{
  "horizontal_flip": true,
  "drop_path": 0.1,
  "beta2": 0.99
}
Rows from block 8, named by matrix and row number. Rows with one number belong to one channel. Each number is 500 + 25 x the weight over its row's rms, rounded and kept within 0 to 999. All counts start at 0. Numbers have three digits each. After the name is the row's rms in percent of the matrix's.
# convs1: first pointwise conv (model.blocks.8.convs.1.weight, 384x192x1x1), inputs 0-95
# convs3: second pointwise conv (model.blocks.8.convs.3.weight, 384x384x1x1, transposed), outputs 0-95
convs1.94 100:446494527466487445569500497503525504465490520471482483571507579489505502485516506475521573498500498505494500508494500505509504498512486486501466498510508510524500575499496503488510505509463505439421499455509462617504500498492499505503501498500483523468501497500516453521470514497510535496
convs3.94 096:500501511558496500529503515540504509512621495479481527461465499504559494481479492507534498510524501504507482525541478506486483482499503492501519510502493502490562463507478511489501491514477498505498501557481500522492549494560509503540525493525489495498498503564498486509489499547482509491
convs1.95 098:476522512499510493523501492531469513493509444497498497531511496506519471468513489456500504517456499501509503485508502490559514504499424466500493509501501518499537501537491524494496528471451499500529505515499430527497501463496524509510494520521490498501499503517526490495513497504527500486
convs3.95 095:558496473529475531496496493414473498546501503485497516462462504502500483516491489507518496523521491537501509521503500488490499500496500533483506503508499548487531566501500523510479507480561486489555510481504476474484508540488443499484512500500512498498558482443522545486438534508500491509
convs1.96 097:479507522506509499493480509495500492493488499550454444497481510502487493504512504502499505475503516497482518500469511465488515500494442513500490521473502493497500500505467535470506524529500573487491491520491487522496527513494512490500517522504499561495431541475421481495516501458537509504
convs3.96 103:503498496506502521502504499490423549502501504485453445493467499501495500500498504482505473511461500496426494475502502478496526500357480501486502465465512565494470525498495496547412486502493493468511492464506500502478451564528511540514500504459468497498500473458487502498500501520505439442
convs1.97 104:501507500500501479506492497502523499467503501499467486500503507498491533531534497510446508502523451499480501503490521501476490501495501512499482511468565528441500494487510485498537511477482501590501499510491502518500501444552496497506522538500512509454495508502523491497481499503492521512
convs3.97 104:498509503495529491501501506498499534522500493469500502466470499503495480553500502493569512500495541491525501497502487495490502498498502473501499499530586500564496516497550504519494496507494498512515503501508497539502500497506502499500571500522500487486529499548542501512500507508498500519
convs1.99 100:493497501504518503517499510496505508538508507507518502496489511515493465496506500500492493502502425488505502486498579484501505492482506501488498484479421501559509556435527502501505524504518526492476497455471524500512500474546493523513510481491508559543497477500514531497517492480499411507
convs3.99 083:498511486507505545485458489450530508515509504527482463507523460511506502452511511531496541503471508504562488476477496501493481488493583497464496508498510500507492514434478532482567500497495483503506511455501508500538494479453498496503501540501506478491502497539475498472513501498459507498
convs1.100 098:514544527562509522494485515490586495497467491524490536519499502503484494504494530497440490474499501498537521500490522469502499498516520507493497512502497494492452496490515527539520502504456500537488492469446449477483500466500558498477472501500493537485503506487492478502482505497499484556
convs3.100 094:491503505502506462501495496499485487475497519479488509481491522480535502529500456472453492505510552482496508492430491505507521502491503538500500502503534490516499545565515491499496495494500493500504461494536517475504375500521504505526480512484515494554490486510492478501504501500486484481
convs1.102 092:501474503508440477505495501486491441509501482503496491474411498500482465533469499488513504502445499548499528481493512462456501472498500486500509506512500472501501443498501500431501569513494522485530492500496520493496504506495502449500469496483499516507488547515494494502506476501514507493
convs3.102 106:500490467456519505501498529471512506498538498471497504496444475465509436496513476412503496498499507441502507505500501474460560504497474503515501502473499517497494495533491478499501473505524491500495499501494529503472503506502500500503505495469483497529476499500503494498441495505502486488
convs1.103 101:480496439388487502509528500492473514500504510500503494502473491581511504522489501504515520487473499465496472505482473472493500511514531511500507496494469482502504530489548502526485501499503493500501505525481502490499474513510504548495541484506499504531505505426501486505506500485493532485
convs3.103 109:500503502530523496487477545487496540511501482553494502514454494500530485503512547495500493505546489489498502480499490528502499513467480499474499494500391480469497485494501494501500497516500508501497488511502501477502508518504501501518521524498500501516494480487471492412443492502502491498
convs1.104 097:502503475460441499484528493485493468500505496456623509514498490509501496512485509500498497486500508500542499494542453505487493503491500493501558502510496529472524519429501528501531496488513528501505500477437558502505496518538510499500530497522505501500502487473492484490511424503430509504
convs3.104 099:494437483514539502559506526500508533489445545507518506500501500486536526497505511514506503575502490487493479471520498497505488504478487486502498494505498477500507500469500468517489487501510513499485523536533496529501521505491507515544506512499514515556505498500485499501515537498519558497
convs1.105 093:486501496499479500537465498500449420495486504532507463509499501467534488493502458500491481490504484475515489491573538511504495516435500490478497445498464494452493506521542501502462499564462481458504502502533499480502505502486509509505486527546503539509498526492496502520491462492507489484
convs3.105 097:485500500514493407493473532502491428518493525501497497490525462502488501499484492480491483510503504494492498511496524499514503493473501477473504513496495504535496551501494512425507542498463499513503465497438517489500487476440528516513499468547528497502489501506481461523488493503500555410
convs1.106 102:455501508490525507500524506486512543496542443505512486520498510577462493480500500499499577505487501487551503501595498471501571495555487501506433512500475461485494492500472534500477499503494504492503507500500499493492504500468519478528478516555515491507514502523511519479492449491500504502
convs3.106 098:408501566515517428495569450514518415500499514495500469496548478497485496496500499511509524516479504476502491498490495510497500510531512465529486515522495487502481529545553493485503500501496490563502483525515501460526511500513480519511493570481484500488496527509473484503475502496478494514
convs1.107 101:377436488504499487489476531499513496499498489525500496554485491501540475505516502486481510470527506495496496534515497492498482484522510517501538501551511509512496529495503430474517500453496488496496526469500520513529501501509568465496509491489506501479562497498495491494481478507498488487
convs3.107 096:480474558443496501500452523502493496501522499502502462500500513508493523505473539505500491503501507504515558511507496515500496486496503491505450458491502503501511547525489478499501488469499503499515496493467500461513490492503516498497503514477484451503498498488498501499505497488503478499
convs1.108 093:516500497509441497490501469501487454556530542450448512457518476540517485461490500492540514477499500539464471498501510477470566516532499570501522519504493493504530495496505485513546492543502486524514556499483517507510498503553483546505512507465500502475498488518484522509527495497509563511
convs3.108 106:467494509498462487498520500506500494506496488521511515506499502501441496501495516501500506507505501592453504498524522506485512496502531497500500584526511502484469490504514561476483499506464539488540494509468500496511479464463556500501499518505502502527517476426452502506511498478519558501
convs1.109 101:515495499509500510500498515502484487501499519513517403509511455499500482498489536492502493500529509500513506492498523509497496498507496503494450531486499504495476496464510512504500502503493446503488494497479491525465477488465487500503504499483511497457465497502602557520518501503495526485
convs3.109 091:501512507454481504502492499471509500514506538493502500520499486508497494464508509500517500509499455491496525505501439542510486504438482491500532511539479488528480525480477504501484494501512508483489619538483487562499502501494498473502494519462493521499434504501476502503499507499490553436
convs1.110 100:487497502499486497540514479524504477507508523494502521502416492481500469494536593505508502512500426495500496499502558494514539500492501502482538504508514496497526491498483511548441503557441486511499427503470493501492542513492489516503502506496502498537498491509475453497496476446502489495
convs3.110 098:471484502499511506471505501499505431502545495492498499487501527533572534497506499558513449497488492525489421510512547499501514516454490469500489498487521475502510523504504507491502537477498520515503509496489500500497521474500447493546496499459502509491493490511479496502506459484577500492
convs1.111 096:497506513529494520464513576531506505502496499503568495500504518520497539493500515493498509498484499500524553492501586457518502502504498479527496474501510388541487456505496501464509494500500505501500495514506553495502500520504506438515497482497467509491503553458520500515454515494483498499
convs3.111 098:499554500499502448471440502500516478485499450506511481499410504501500500479494507496496520510498494494508504499506508494493518472490501460538510473503500386501502498507548519496524498500504512480501487502508401516533459488524500487470487507501479500427501498505500519502497502504500498443
convs1.112 107:544499543507487489501492503496500509566521539501496493539500503501492491485427501497501502552503503514506490495498518437514500483514422505498526514503472516499473501507548521508526496503496500506514502503500487534490496472466513571495518525548497499506504375504500481505486499500503499501
convs3.112 097:499500506512498503501454491501510496480510411502500411523502504514499529489508489498489503505557482503497483502498502501500510473496502503466486507498463460475492502501499505508497569497517507508467503500491506509495544442498496515488506554487495518482501492501487511434494495473498505536
convs1.113 108:504482488501500482499510501501500523498499592514501487500534488458500498515493494488488504551514547579500476479500565507496503525491512500508508521531488502504495469507502519481504497501503537499500523490495509516494467525501544493458503502535557505496498502494500500507473463507523511541
convs3.113 104:500500517508473498503438500521501497496485467497496511522498499495504531493499520527502475508488497499534500525511504523527504499466517506490533476500529419542503539507547457503490506496506495496499489527484501491530497480503502504517500483492501499476478491534500508495527499484477498441
convs1.114 093:507529483499514498496469501501500499510513479498497493505539502476469503494502495486511541499489561481527455501503496503520502516500502497381502498502467512503501509508486543512490499507489474501498494490498506582463554479527503480511527497503492498503519487507518464500506470496509512516
convs3.114 117:498496494457504505462512476505528520471499500508550438494509471512508421503503496451510508436498459500493508519496444500420495500495497469501499497503492504500498488466505506499503453500513494500499499494493499485502496498448495502501490481463505506468501487474531474500500442495500494472
convs1.115 107:522507540467481500512484500511497446487525498506507541498499525512510484515504498521498499504488494499505485522491502499498501508496489456499506502502508461483494493504507499508519505474500489502488493499485453514499493483504501501454499496447455532496658505530489502478502503442503507499
convs3.115 093:502501497501510448475485500499500491501453485499496525489520541482490505472496584474524502501487455503499455495488500482520451500498501501501504509550500491500492500549507545499499497490490503497549495474463485511469468535528492544502547672508519501506513508475476493493491497493499506507
convs1.116 096:504502461496497484499483481468525541497500498502502582502483505476490483500521501553512408494485499498506509495501503492496500504502483462499498500494504449495510467500452513527500516519480436485440491498500493483504500504499501473480476513482541502481530499503501519492501518495460500457
convs3.116 117:497509490478455543497483500497550510505486468501526511546488497493466495539515510501513508499519474496446496493487503504485502587496517489564482495495502531502477541486515503504499504463488486461505503483481502501511496498487496515513510519460466469500531494610520480511539505508505500501
convs1.117 094:497488504508503526516541486484478513502518499477537487504486502496495498513518501544500514518488521509477577506508524499542482553494507504500413500510488531531506498423483501509474507495500518502478488501548500509497502502508507525480498486497564487502494477443479489461461525524503497507
convs3.117 108:505497491349512502504498512425504488503539450507508501482500500503503499494500501502502517500503499505492499501495505498471422502497499507475510489500497495500493506498500545503508416494499532501500503530504493498501513500501488500464496491499505489480494487492496472500500492507490498489
convs1.119 098:544500501534501496498499500508484527435475512475521513477503495483506464498526505499430486536505492490438475455467498534502502535519478504507496497506500498511494508502512491505515509495500514504501504494503505513514486492541516500504496564534481501482531545508496505528496543501559536509
convs3.119 104:500500505523447515498491501509505464493498463507499503519485500525547531480489504501463501505502477506441500500499497519499505442505371524521503512522497474494504494518421519505501502493550435438508501495459487497493504469492501505500495517468498507500502511513515500496500431478498491509
convs1.120 100:501501504485500491500501509479538516489450462513472500495476452488480479524506505489456488497515502538442443507496504501492480505497549529493499493483503539509484527472509451500501500540511483496498499476503442500443519472503522524499511483469548501491502503498498466500476501505472522519
convs3.120 101:497531545515477510512515500479493502491524497494495470467498498487498510502538488483493533475531498492431491499579476508466509508500505518473502507491533491508493503498522510519510442501495488502502447515526538471501501501501523501506496522493491521481473500496510485494496503492503503555
convs1.121 095:548500500460498516558511497498498492494515503495497516522495557490467498539497509504501501536500483501495465502533494454504408499471518501475489484485501501471515516474492498498548498498498540572503498498480488543525522507502510494524533499512502499486537475471492497496444506464488485521
convs3.121 095:496522509461463500487502503497501536497508492408520503499523506508492508499504512499491502485508514480520496497508478491487433501500499510495493495487498502525496506492498446506478501499500501500482518500491517575502463476434514497509498557543552501489478498483488495522530508492406523503
convs1.122 103:439493501520488475488525439492500514514500572501493505517512482466498531490487500469494497497502503502523498464405508487412526500537487515514506467462500497495479527505504477515524503565503509497523486507502478501552472461499469512500496491490498500512487495510510524510504461495503535451
convs3.122 111:478527434460470501492500484461511496545528475493504496483502495500504395501500495499500537494427540528507486492428511516500496473518506514489507499481471502390547479499522504519565494530502553487495512500472500507499456493498497491438494457476514502485516499497473501465499494510510507502
convs1.123 111:462499503501513498504496498488517502487498501497521554501494495480494480499600557494521493491503503414524503539493507484506500509508499495419500498478503502505509504500558545501465501496508471487449502499476503468509504506471502487462488523504486530504497506478499475569505490495498459459
convs3.123 118:441491501488502498577490490495519501502506493487528568498499496490534465473474457467495540498489527532502499501543487499466500505508536482547512576498500521559495549566542486507502495506555500504509463484519518479489497492499500491580492482497495482496500477538560529500497508501480498523
convs1.124 100:498509501502500493511523454505489526505546479464511477492486519491504500497495455502537502549494493513488538485499496505498482503541503440425490542506538471451497432492492501522497531501510547503505500567514505501500422511532489535526495498483508478507446491507515509476473492519501498488
convs3.124 102:489523512506495425495498509460553507504486500480486467500489499480486510493506506500505490484476543520499456519463500453494494488495489501537501464504503502468493488510501477480512504464500486527502469495505505490508470523537503498496533505509502464500424503500486460501514474487519492498
convs1.125 105:498475494478497565452504486506493549503490494541496485504516488481502501501492511489511621482515512573519450535505502505495507517515495498507527505499491505504500475522531523486504484500480501490484499503503489541487499480478544502341501493499549495501503496502500491507503497498520486570
convs3.125 106:516548507512480515501456540500495502520501397508493500507500499480528537500506496501499505527517560495523508523495517506533509490501522510504533525503516434533504547497508510500472543506603482483501498523492500506499524504510513506499497516487502494496501505486483500506531496499484499498
convs1.126 094:521498496487520517466507530522501484503469484537499482508503481498508503503515510487499498502469501500500484524501483499437473500494474455499499500516435522456437494475484512514468477482374459495505498503506498482443532504498500451492478513500500492510498499571508500505511544503449496500
convs3.126 092:475494482504499520501506473463494488501499554486470499541517461528476457495499491495564496509500498491478549505504488500463461498486499504479502503500528492573505519494500484492445502490507522484507659472496461507500506499512489496500472498493500560498500486475492500505500503485495504483
convs1.127 109:515499504470494549499507497492472492515439504499501553499504454524500511501504469464506494507509525499402494499475536604500497502488501501452473470501490495498537501471510509506525502502498539488502500507499496492488514495502523511414494467498502491495562488500529487486494502498497510505
convs3.127 100:500502479441509499511503503491525497494486514523541493499502513571474508481550453522486498504548498482445494565493499489501501501489497518498488498518500525562463531501500462498485506510497517500493531558499509500499502504494490507525482489504500504458467498495505510503515496505489500510
convs1.128 098:480461510516496508508482455502502477413508486409510507487513515503501477480498503499487504500496500502504498526501500499488491500506506538511450484502470493491521533468504489490509521501501506510499500469511508515500503530496499478500521506498497472499496457500487500507490506478479419544
convs3.128 090:484527498488499497528470495493601489458488498559531544548545491491537483494495522498499471501474506504500541479496498560514503451508541526503500533518502494502497475495542500519530513525504430502485498513515472514535504491504497555493507509499518499525494499541463528507493492532473568509
convs1.129 096:488496503502505506489493501478572500493482512501510458517503546501496500510502503544497533518504477465483511502447488487501587549523429497476492495462500467511503499488500496499506503503506520469500501501515499497606509488495492477518491485541501520500516503506508506502501469499499500440
convs3.129 096:523496469582499504492497499488492452515499518503506525500499493481474540479501488498501490499498498493522499491510496504517455473373498497444488473516503490530501484500510502524477503515495514500499500500414497499486500495528493520502512551487497500523500505481499503504470500511500504345