Rows from block 8 of a small image embedding model, named by matrix and row number. Rows with one number belong to one channel. Each number is 128 + 24 x the weight over its row's rms, rounded and kept within 0 to 255. All counts start at 0. Numbers have three digits each.
Before each channel's rows are labels from the 100 images, of 14976, where the channel reaches its highest value: "strongest on" is what is common among them. Only what is clearly more common there than usual is listed. The data: photos of plants and fungi (iNaturalist).
# convs1: first pointwise conv (model.blocks.8.convs.1.weight, 384x192x1x1), inputs 96-191
# convs3: second pointwise conv (model.blocks.8.convs.3.weight, 384x384x1x1, transposed), outputs 96-191

strongest on: class Liliopsida
convs1.7:124112149128131134128136172097111107161127134064131112170115138122127130162133125129129129097135133112127082164193103117124103146130164128109113127128139111120130153121127134111143125122130127113105146118133119128217124113130120113129131118129128101143034113098112129150131096132148141143
convs3.7:132127123093166142104134143130128121092118133135120142128126122041126127148099122121126131140130117063133131132125114139114121118141126129123100077126115126127152127131141159115107142129133120101093169185166126142132141128128136208110128138118141132151126130101130130121153168117123108130

strongest on: class Polypodiopsida; text has "fern"
convs1.362:055128127130140133120107129131122173127158125144129090128128157128163149122027123124128120101131109064127143111135120130133137128087136133066131128145146130131132113072132128110115107136133133129140125125136130172165152138104165139092133128123124098126089133100096121132088126124169115184
convs3.362:129127156124144120130123135158161133130127148151127159134178129174140145107129163143119123133138126117138144129123133126123122135160124127128159146116126114129124128121148143129157128125131129118128152131146128134126154125126128112122128130127179223129139145092126154151162136147126155122

strongest on: order Caryophyllales
convs1.356:125119131152122089169123138153119164124118124102114137123130120123157132069150128126169125156147121100125122129091131162099145143202132134127081128115147108138127106128189094139146116146117129130129128119152217181130123072158140151140075156147139087058133118113125109156115141105142151124
convs3.356:139102116113118126138127129124124133165109213190128124128150107107153124133124072123128112127099132126097142121131125137127119126111117128139150127129130127172120139116122129129133123130151102090088130116156126082138127129126126165137132128133115127143123141132103136132173134147075124098

strongest on: class Liliopsida
convs1.144:159127128127119139144082127117127127124118122152114130129127124133138158227116099174123131127125116128142158141131111138131255144130151185111122117114135120128128160125101130165126143126127128130146142144121135130098128147125116143130123138116184064130232130129119104134132183069135128136
convs3.144:127129112148128126122148114125128129109107127123132163110120135122178138130126128125141089112110127124144155122127130112124128117079128065156128165146143130125119117126129172127128139127098135085132173129126151131059130128130130126124160132037126120128126143033099128129132149126119088131

strongest on: order Asterales; family: Asteraceae
convs1.253:125142211128092154131149159128125128110149126128089119138112154129148049134120125128130124135124132129157133125186129125160103121138098114127161123125133125129100128127133133168123144156115129128121111135096132127141126116126148110125126129188079145132078149101129112121108171128168128130
convs3.253:129125122123133151129123125172123128054110109124125129115102139143125175151179124140198129147140142131135145125135137116126141114101101131131122120122126118095124205127113131125156124016129117131125140165127146127085115119170251135175131172120118131136159154131124158130113124168080126126

strongest on: order Asterales; family: Asteraceae
convs1.169:112128133126101127128137138133127184128143134125110128127144135118129174134164046164121157118126129135133192129125139126128147156142120136123127130143170134130126127139128128119128135152142107144133153131114130140130117104024125124117124143122148114127065138121079134127118130173101137102
convs3.169:125138124164157107115120133128142134096136142120118128094128127117124122126137122155133134144117119135129151116127143117102128131090113137120144109255154119222110119120137138125114131134136119110092137113137156110105125212139114132129148078135121121137121125174130134130179145126126127127

strongest on: class Polypodiopsida; text has "fern"; order Polypodiales
convs1.361:128139129155158149126124132136124091192111152162129116065138126192144141124041102118134098087132104105106132125128162122138086134117160140100134129110160122130128092154127124134107132134124156175120120132144133130165094126142124118128128130134130097085127148133136122129127120102146073136
convs3.361:125152133145129136128133128128115125130132129096128111104129128127127149111137129120119128123131134141124046116118135137131114096116104159120129102122129136135144132128120128134120128119135129132125118129103117119122119132127138128120112133132091123132155069217128132136098125100140123129

strongest on: class Liliopsida
convs1.283:144116121133126198129139087137140137122128125127136123130122132148070125128138141051127148140151127130140132133142069129129096142206127094116139133130129126104118144129135127148161255144143155124141125161125127142143119091128122139132122108194130129141140133096088126127098113115127132121
convs3.283:121160092113131115138135083130096172132134124150114133130128131136109117137128119116128104128125107080127125125134130135147122128097130125118133127141120126132139135135126128132127131138127125115127130128126138125169095050127100127127138091087111121112114118154130135078120121119146131126

strongest on: class Polypodiopsida; text has "fern"; order Polypodiales
convs1.370:111056129149127162121128127142141078133092127127100121104122126127142164152134120187143122129107130136091117111104137097143127131131154216128114140101107098124133136141129147131112124125131160108215092128135128139124094154136075188125126139128141134140127128059135125109135098123112128140
convs3.370:135119164135168128126068133170132134122127128150127126125157131142130124150103129131133135152212127124131149126128125127124156130144123135147138076127127118130123128126134126131182120127135117125151128124166131133133134129128122121129104129129128133127121140135178127131159118144128136133

strongest on: order Asterales; family: Asteraceae; class: Liliopsida
convs1.42:137153111155120078124130120182101135193128159152191117127128165128128142143132131130127125126133140103130128094105130141138191159133123143146115126123133119128123131133129128131108096128109129125119139133117118116161134128137128132131158111154136124057157127099129141214151129118131132131
convs3.42:115159181123128029118138166129106095136135150138118126110128084123124136132147127129129131122129118073139124117125085224131176127129121090150179130129152124116118134141125134146131114061111148146152135128136142127135148135120128136140106106124105139131164126121131114118053128109127128129

strongest on: order Asterales; family: Asteraceae
convs1.262:113130128138128163130159154115145130122140124126129129105090123118125147108154108106104162118127119119132127077126105127130127111134143126109144138128098146110122137169134070126092120133111082138133106121101110158087146114123132123126137124151093129124106069125089131204128125126154110025
convs3.262:128156126135135128107013125135105139166124129120132131132135142139142152133146122127078143128118125124103124131123158142193150143049134130103129117136149129124127113130186142121129124083131137121154140128122133132127125116129138124105143123110123122130133127125113134142130127134132147121

strongest on: kingdom Fungi; phylum Basidiomycota; class Agaricomycetes
convs1.73:129153126092194110166130138109147127142127131129129131129125137117136114149151144116142180126093149146136132155133132125119127107131123133131128134122099139120128204119142129131138084106087125124126138146134112133129143074144141125133000130119127146135135127139174126172112108139126076121
convs3.73:146118126109129136126144090131123118128126124159138109131147134155139128125070127108101125110104141102119060124126143161157110129097127118128129122097080139108209129145112133165119139127133131138134118128108110123152125120149120108114123131129128130128069126110126128159120130148122146106

strongest on: class Liliopsida
convs1.82:139138115127129143122054159110121125156151111127095076165159079126054139059134150129128121128116129125126101118094131128136147153081130170180123132135140129127137132127128127127139128066110130130130125126135113159090156202121131149102109130125145112105113139137132126133123118128131134114
convs3.82:065124127150122112128129076139126138097129078091141151129121109129141130118122145129122128083206170125127130171112145129136139166141133131135141131149131136132126128162134154122130142148138195124158147137144129107132127123145117162095200149129182123108111145134130126179182121145127121145

strongest on: class Polypodiopsida; text has "fern"; order Polypodiales
convs1.368:098146124149134149128134129110095122141133118142108123042152090152136129143052143136134083133129122136127119110124159099120047130130107126135143116145120125112126125128109102129129152221124165158157130119147111122155127185114119126130151134177163104101149126115130123137124123123120088124
convs3.368:128128120113125115148128124120114119089128127118153060144114131131140138127145125128141186109123142120128125144168132134145120118126129140128122133127109135129125128127153091085131132095143116126103097115127133131109147141104113105093108197129127129107129133150181096130100127082091128126

strongest on: order Caryophyllales; family: Cactaceae
convs1.217:117135128122143118155132074125101117114129126127125083075136194143104128100085126150132089123154126050125091132145147130126138140154120132119127132121127195104107117130126109119118149110221085124119136126107133116121126124125146132113129138130159123138117124176126169147171124145092121141
convs3.217:144111112045122127041121131129131127129132135177134171141151117119128154127150109191124126133130132114107128128128122121143155044131123141133151128101182125125077134140133150127120137137122132122101169127123153141139120126117137194138162135131140129144129114150082178128123130115117127139

strongest on: class Liliopsida
convs1.11:135118113175131113142123133132136132144135127129129117105128126094126134067128110131122108126125129138125122162131123130205107126112070095153128125115128124128047141128130098114116118126132119129120120183194121125143121090134126056124128127123115152131129140086149189123121127135135130079
convs3.11:139098125150131145100124108105129114134138131129119115154127112128077127140125129030136114127144130136127122135169123157128100145156122089135134150125099130123085136122152130124136125124143106161128126120098167127191133149157127143122157129150179156133135166148146130111148125208129127147

strongest on: class Polypodiopsida; text has "fern"; order Polypodiales
convs1.123:166126129134125134127105130125124160178130102125152138060154125133128138121126083129144112146124124128133126114115123098127125123124174129133125119128123129129119206103160129116116093138121117162130140108119114130129128065153141108133126108145116124088155129111123114102104126128131021124
convs3.123:133132126210162139110151134135176151151152124123137159126166145107139122132114086132109116130127127127133127123117118092128130133116126126089125128130141167151195129166122168129127197138147144119139129149137125125131114113157148161125129116132111155185126129118091194120125152133159122128

strongest on: class Polypodiopsida
convs1.381:128127145114127142130169140148082131137134118119128189128133098106106140145123143140124138130128135148137130108109130131127120133107105134097128116125142119109121154108123086134128133129126178127134071085124120126096102170113119138189130129137162124118127160070096115135142146125192151128
convs3.381:175128143109101127126122119139141119127097116125156119140135129127188169123156103127065124139084136080166112184154118161128130121099119235110124130108092136140146131117130113154124128127103132127139124042135121136135146131128127123058130182119141158129097120141134129146126139071197111104

strongest on: class Polypodiopsida; text has "fern"; order Polypodiales
convs1.373:219148065128081129127129070143127118170126141141156137108127119118134145126128114112183120143128191111058153104166173126133048076139136128131108147134137116117097143091128111129128152139139132128128101158131129134127111109115115128138125126135111127122175130123121124114148130128124112089
convs3.373:108126130123128128128127140122113147124130133124079052127126107110119130107129133122116160118128124091119133129167130127126126123136046129130129137105127125125106131105137013118128048122129128128127000131131063122125128118129128125091132125118105128122132141128129060129131128128130128125

strongest on: class Liliopsida
convs1.242:128148126090128085135124082122137127137048027123156143128061125121135141143138127131174050112127127117224121109125129165134115098131137129125128121124154126121128121174123140194129150036148157117127137129118144127120121128124123157129126086141126091127130128127131128125128128167130118127
convs3.242:134119119104142138127132134127134128153201125185135148129144122147127129136187110137127124223128125123128128121147109119128130129115138132062124128146075157118135133131122138122123137132130127129133141120148151128166135126128130122127113122131122166173130117126125168153126135130084114085

strongest on: class Liliopsida
convs1.80:139167139124133127133127169156131094129098023112168106184169112072170133150130150114104117161129127162127125096117150132130125138127120121130109134131164083141126112150093140140131129129125129129092135128130124077136127138125124120126138123138114129125147110143134091136151119160116144139
convs3.80:098126135120111128145128133152126122124129149142132179157139129134142106206139132128134122120126122133128126132166128146130078129073121134181130145128083163124129227140091137169141175131129130131118132126126125130129126162122123193102133117156113127144135155129118122162099120106154131131

strongest on: class Polypodiopsida; text has "fern"; order Polypodiales
convs1.159:118134129126124052124083115115122131129121130162129128172121128130138006111126168143124121097143142134128127126091136133096129147097094134114129183129139137169133110078134126143123133125158197170126131132137125106111132163174127119112129127127125124131126125125127134117122114094134133136
convs3.159:131131126169153130123132127102078119135157108181125143124152145125122094150087129086134111135113122122115173106186126118071140141127121100136168132126100130157126143131121133131130127091121180126131111150131108124125130137125130132114151143138150156134092183127151136127147122119140130126

strongest on: class Polypodiopsida; text has "fern"; order Polypodiales
convs1.98:125133127146117145160090150132106083160135126117099131152177120120122135127129122122122127132095128123135132127132113090122088149124129106124130118089128124126123122105140168116131114135122135160126113078131118148105099135128127102127155135218128088121159121126072130125113160117125125118
convs3.98:134117084115120127137080135129127139115128117138130087126132146108097131126129146157127130120124145156128125141159172114150121128166118132127127085068126122121127120157100107122134123116127117139123073140136129106106128131129108118126084128131128125080129115127127073140117129126123114140

strongest on: class Liliopsida
convs1.330:128121128139133135137070112109119131092053135112124135127095131129114123163129100056130128097128131128154136128134154128127123134162100129155131053116147191118127130125147130135122159127154167160138216129119115132133137108140128129127090134179136132106133142124123133100093194097140121134
convs3.330:100142139135131133130119176168100161125136127164106132149123127138151133127142185129116142141145123121142214128126107128126123142129159056128122124126086128177122123125111181119132125113126185163135159123207137135144149143134120137125144130125126121150160128152134134131122123105128162168

strongest on: class Polypodiopsida
convs1.337:125113137168140134131126112136125159132045123127091141122091161194135141123114125127134178122124128089102128072115168119133121133122128181129113116075140139076053150138162091091115137124079125127142126091102111137109134128111145158128085166163135132130124109131123132095130130147121150070
convs3.337:121123220178108118129155135152141113131127091129124149129189128121131109145133130162101146128127133184125106124122181150129130138103116166141116097131115127083126137115196134153128131114132130114128133106108156128121144132148202151127126128111128130135116184139077176127123132161172118158

strongest on: order Asterales; family: Asteraceae
convs1.360:129119186130150139128118131172132205076123143154138180132127110128142129128125131128124137151128127125122150104129135089110125128135109141128148128134105139119161139209129128105080167169123128148134078162123109122111158155135134123128061110130145124148150112105133109142047133131156096129
convs3.360:099136124129126124128127147051148124148107129125126161130134126131121175116165131087129129166168127128118128128126111150128148146138128125146131118169128124126069129121154128089139129119131109128127127127042155109128140116138127127171127156130036155124131146147159131118123124156134125126

strongest on: kingdom Fungi; phylum Basidiomycota; class Agaricomycetes
convs1.218:134201133169121179158107131144122133150123133128181130116101140129129139131144082130114129127139128127148126132145125137094122136149125136105131118144136124111127160127156091000130128122129072125167135130119126133136136116146132162143136127127127129115109129139103136121119134131111122128
convs3.218:118138086116114150116134112127092129133125122150124116128144128127142128122122053100113160132118126119155125120103115122134111106116129127106126121144102124127131138133153121128120114105086129094132122144126131117125000127137104133130122147107116079131117134129169124134128185138121131129

strongest on: class Liliopsida
convs1.157:162131102130089129180147119111133126126126083114128129129124118136110118126114128139136117126124161078143126127114171134104128157130160131127124132173123184104128139180117122106112130140133067157173124125152138127167124075134148135135136110164126111116121103078101152129135148101125134090
convs3.157:131185128142098126139070120129113106121126128121107142109148111148113142134118138122130129126078104135122165134152128196141085117142157149112133110146119104128116141139198175143128132145131128135139156106129128130116127131113128136131108115122129114124093144127232143137152128126123135109

strongest on: class Liliopsida
convs1.125:172105127126134116159148123102117187128132106133104114119133136131136149129115139126138134090124107140163135128163128128211147115142135126144152132128122105100078104128129124126119142131128109133143115129135118135131171115109133128111128112146129128106103146123117128149110121120127119136
convs3.125:173129144125129128128129192121161136133129141117175181098153129122128118111216101194119121129105137129124154172113128128135131105130127135121142125120129128096128129255182132143128115127132130128140154107128146166125139125206129127097139146130125129164120127174147135128142110147139120128

strongest on: class Polypodiopsida; text has "fern"; order Polypodiales
convs1.294:127130158128114130126124132132125133127137112127086124110133148130128191128157131128122111129136120119056159123125145145145113127130169132097151110118134127123163132126115119133105123200131149163114060128100117129089130127143165109129128116139125109128133129139117129097124142121127130139
convs3.294:122128129150130163124147144114124151127130175109124130127132129102137139112170147128129168129140131131126125072127104131128127098128122135128127055134141146123137131147127140128127129116134082128124128130112128132103127129130137125135035124128058120138149000179128139120128126118132134128

strongest on: class Liliopsida
convs1.308:122194083131113104139126129152134110133132125115157128128126133130109166093129127149130123168079117108127167130128117205139039110128140089129083143131126096128129146131166128133127123110127136109029126121129158179165128097128128096064137127152132122124122088128110138121069120128118128125
convs3.308:104088131130092134143125191111157128129128111130140128127108128139154116142149129127129128129081130140122053108130128131131144137129141117129166129136114127110143087145181149127109186176128126135192128122098126132147157122128113116128124127127122126121142128230127125134132125140104081135

strongest on: order Asterales; family: Asteraceae
convs1.118:131131123124126134133128114112127120070147132197140140090128056124128133128214113144116124129123132151125226129136123128108147157120142128140130142130115139130132077128138115135118135120125131171130137101121127120131128141119128131124126147126127121159123117160102127128114120117113116042
convs3.118:118132141089129125126120118135110086154126136138137126131133105119127187137127117124072097122127149129109082125101114148129127163154140129133123152003128121119160145114147117121122127127131127174115127125131133122152186125129119133107161124127127127111132158127130133128000136126117138126

strongest on: kingdom Fungi; phylum Basidiomycota; class Agaricomycetes
convs1.56:129140092233102128119098095146125133132145130070140129119092142117163110132140099136128115098131133145140081095120129122129148255139145151129115048119148137125121166128125132143118127087122146123142145134120142130125126124128131133130127106150158136133122163123098103068120123118112121132
convs3.56:137130115128128144148126127090127137137145093122141103165169134169130215121114168134121114114132128122106143140129149148171126112135125123129156131121127104129129117157252119126106115044129139125128118180121123145140239123135132104092132148111160128152142129115061128132131112137156190125

strongest on: class Liliopsida
convs1.187:127127125127115163131124129104108122116110133100128129126136125127131123128136129122137121119151131123129124128122126097108134131129131107188114125137128141129126078155121150114120176180136111118139067071113124152113127128110112142000128117164122090124128125023135134152126122125106159072
convs3.187:128165134128124130141157127130129124141133140124096127135135130219129120133106128121121130130158118128142118107146155126183128143127125135125098089141129139130140134155141125097121121152128244127134129120117140131121139110127128128162126128128132119108056210127129111131181136080137133150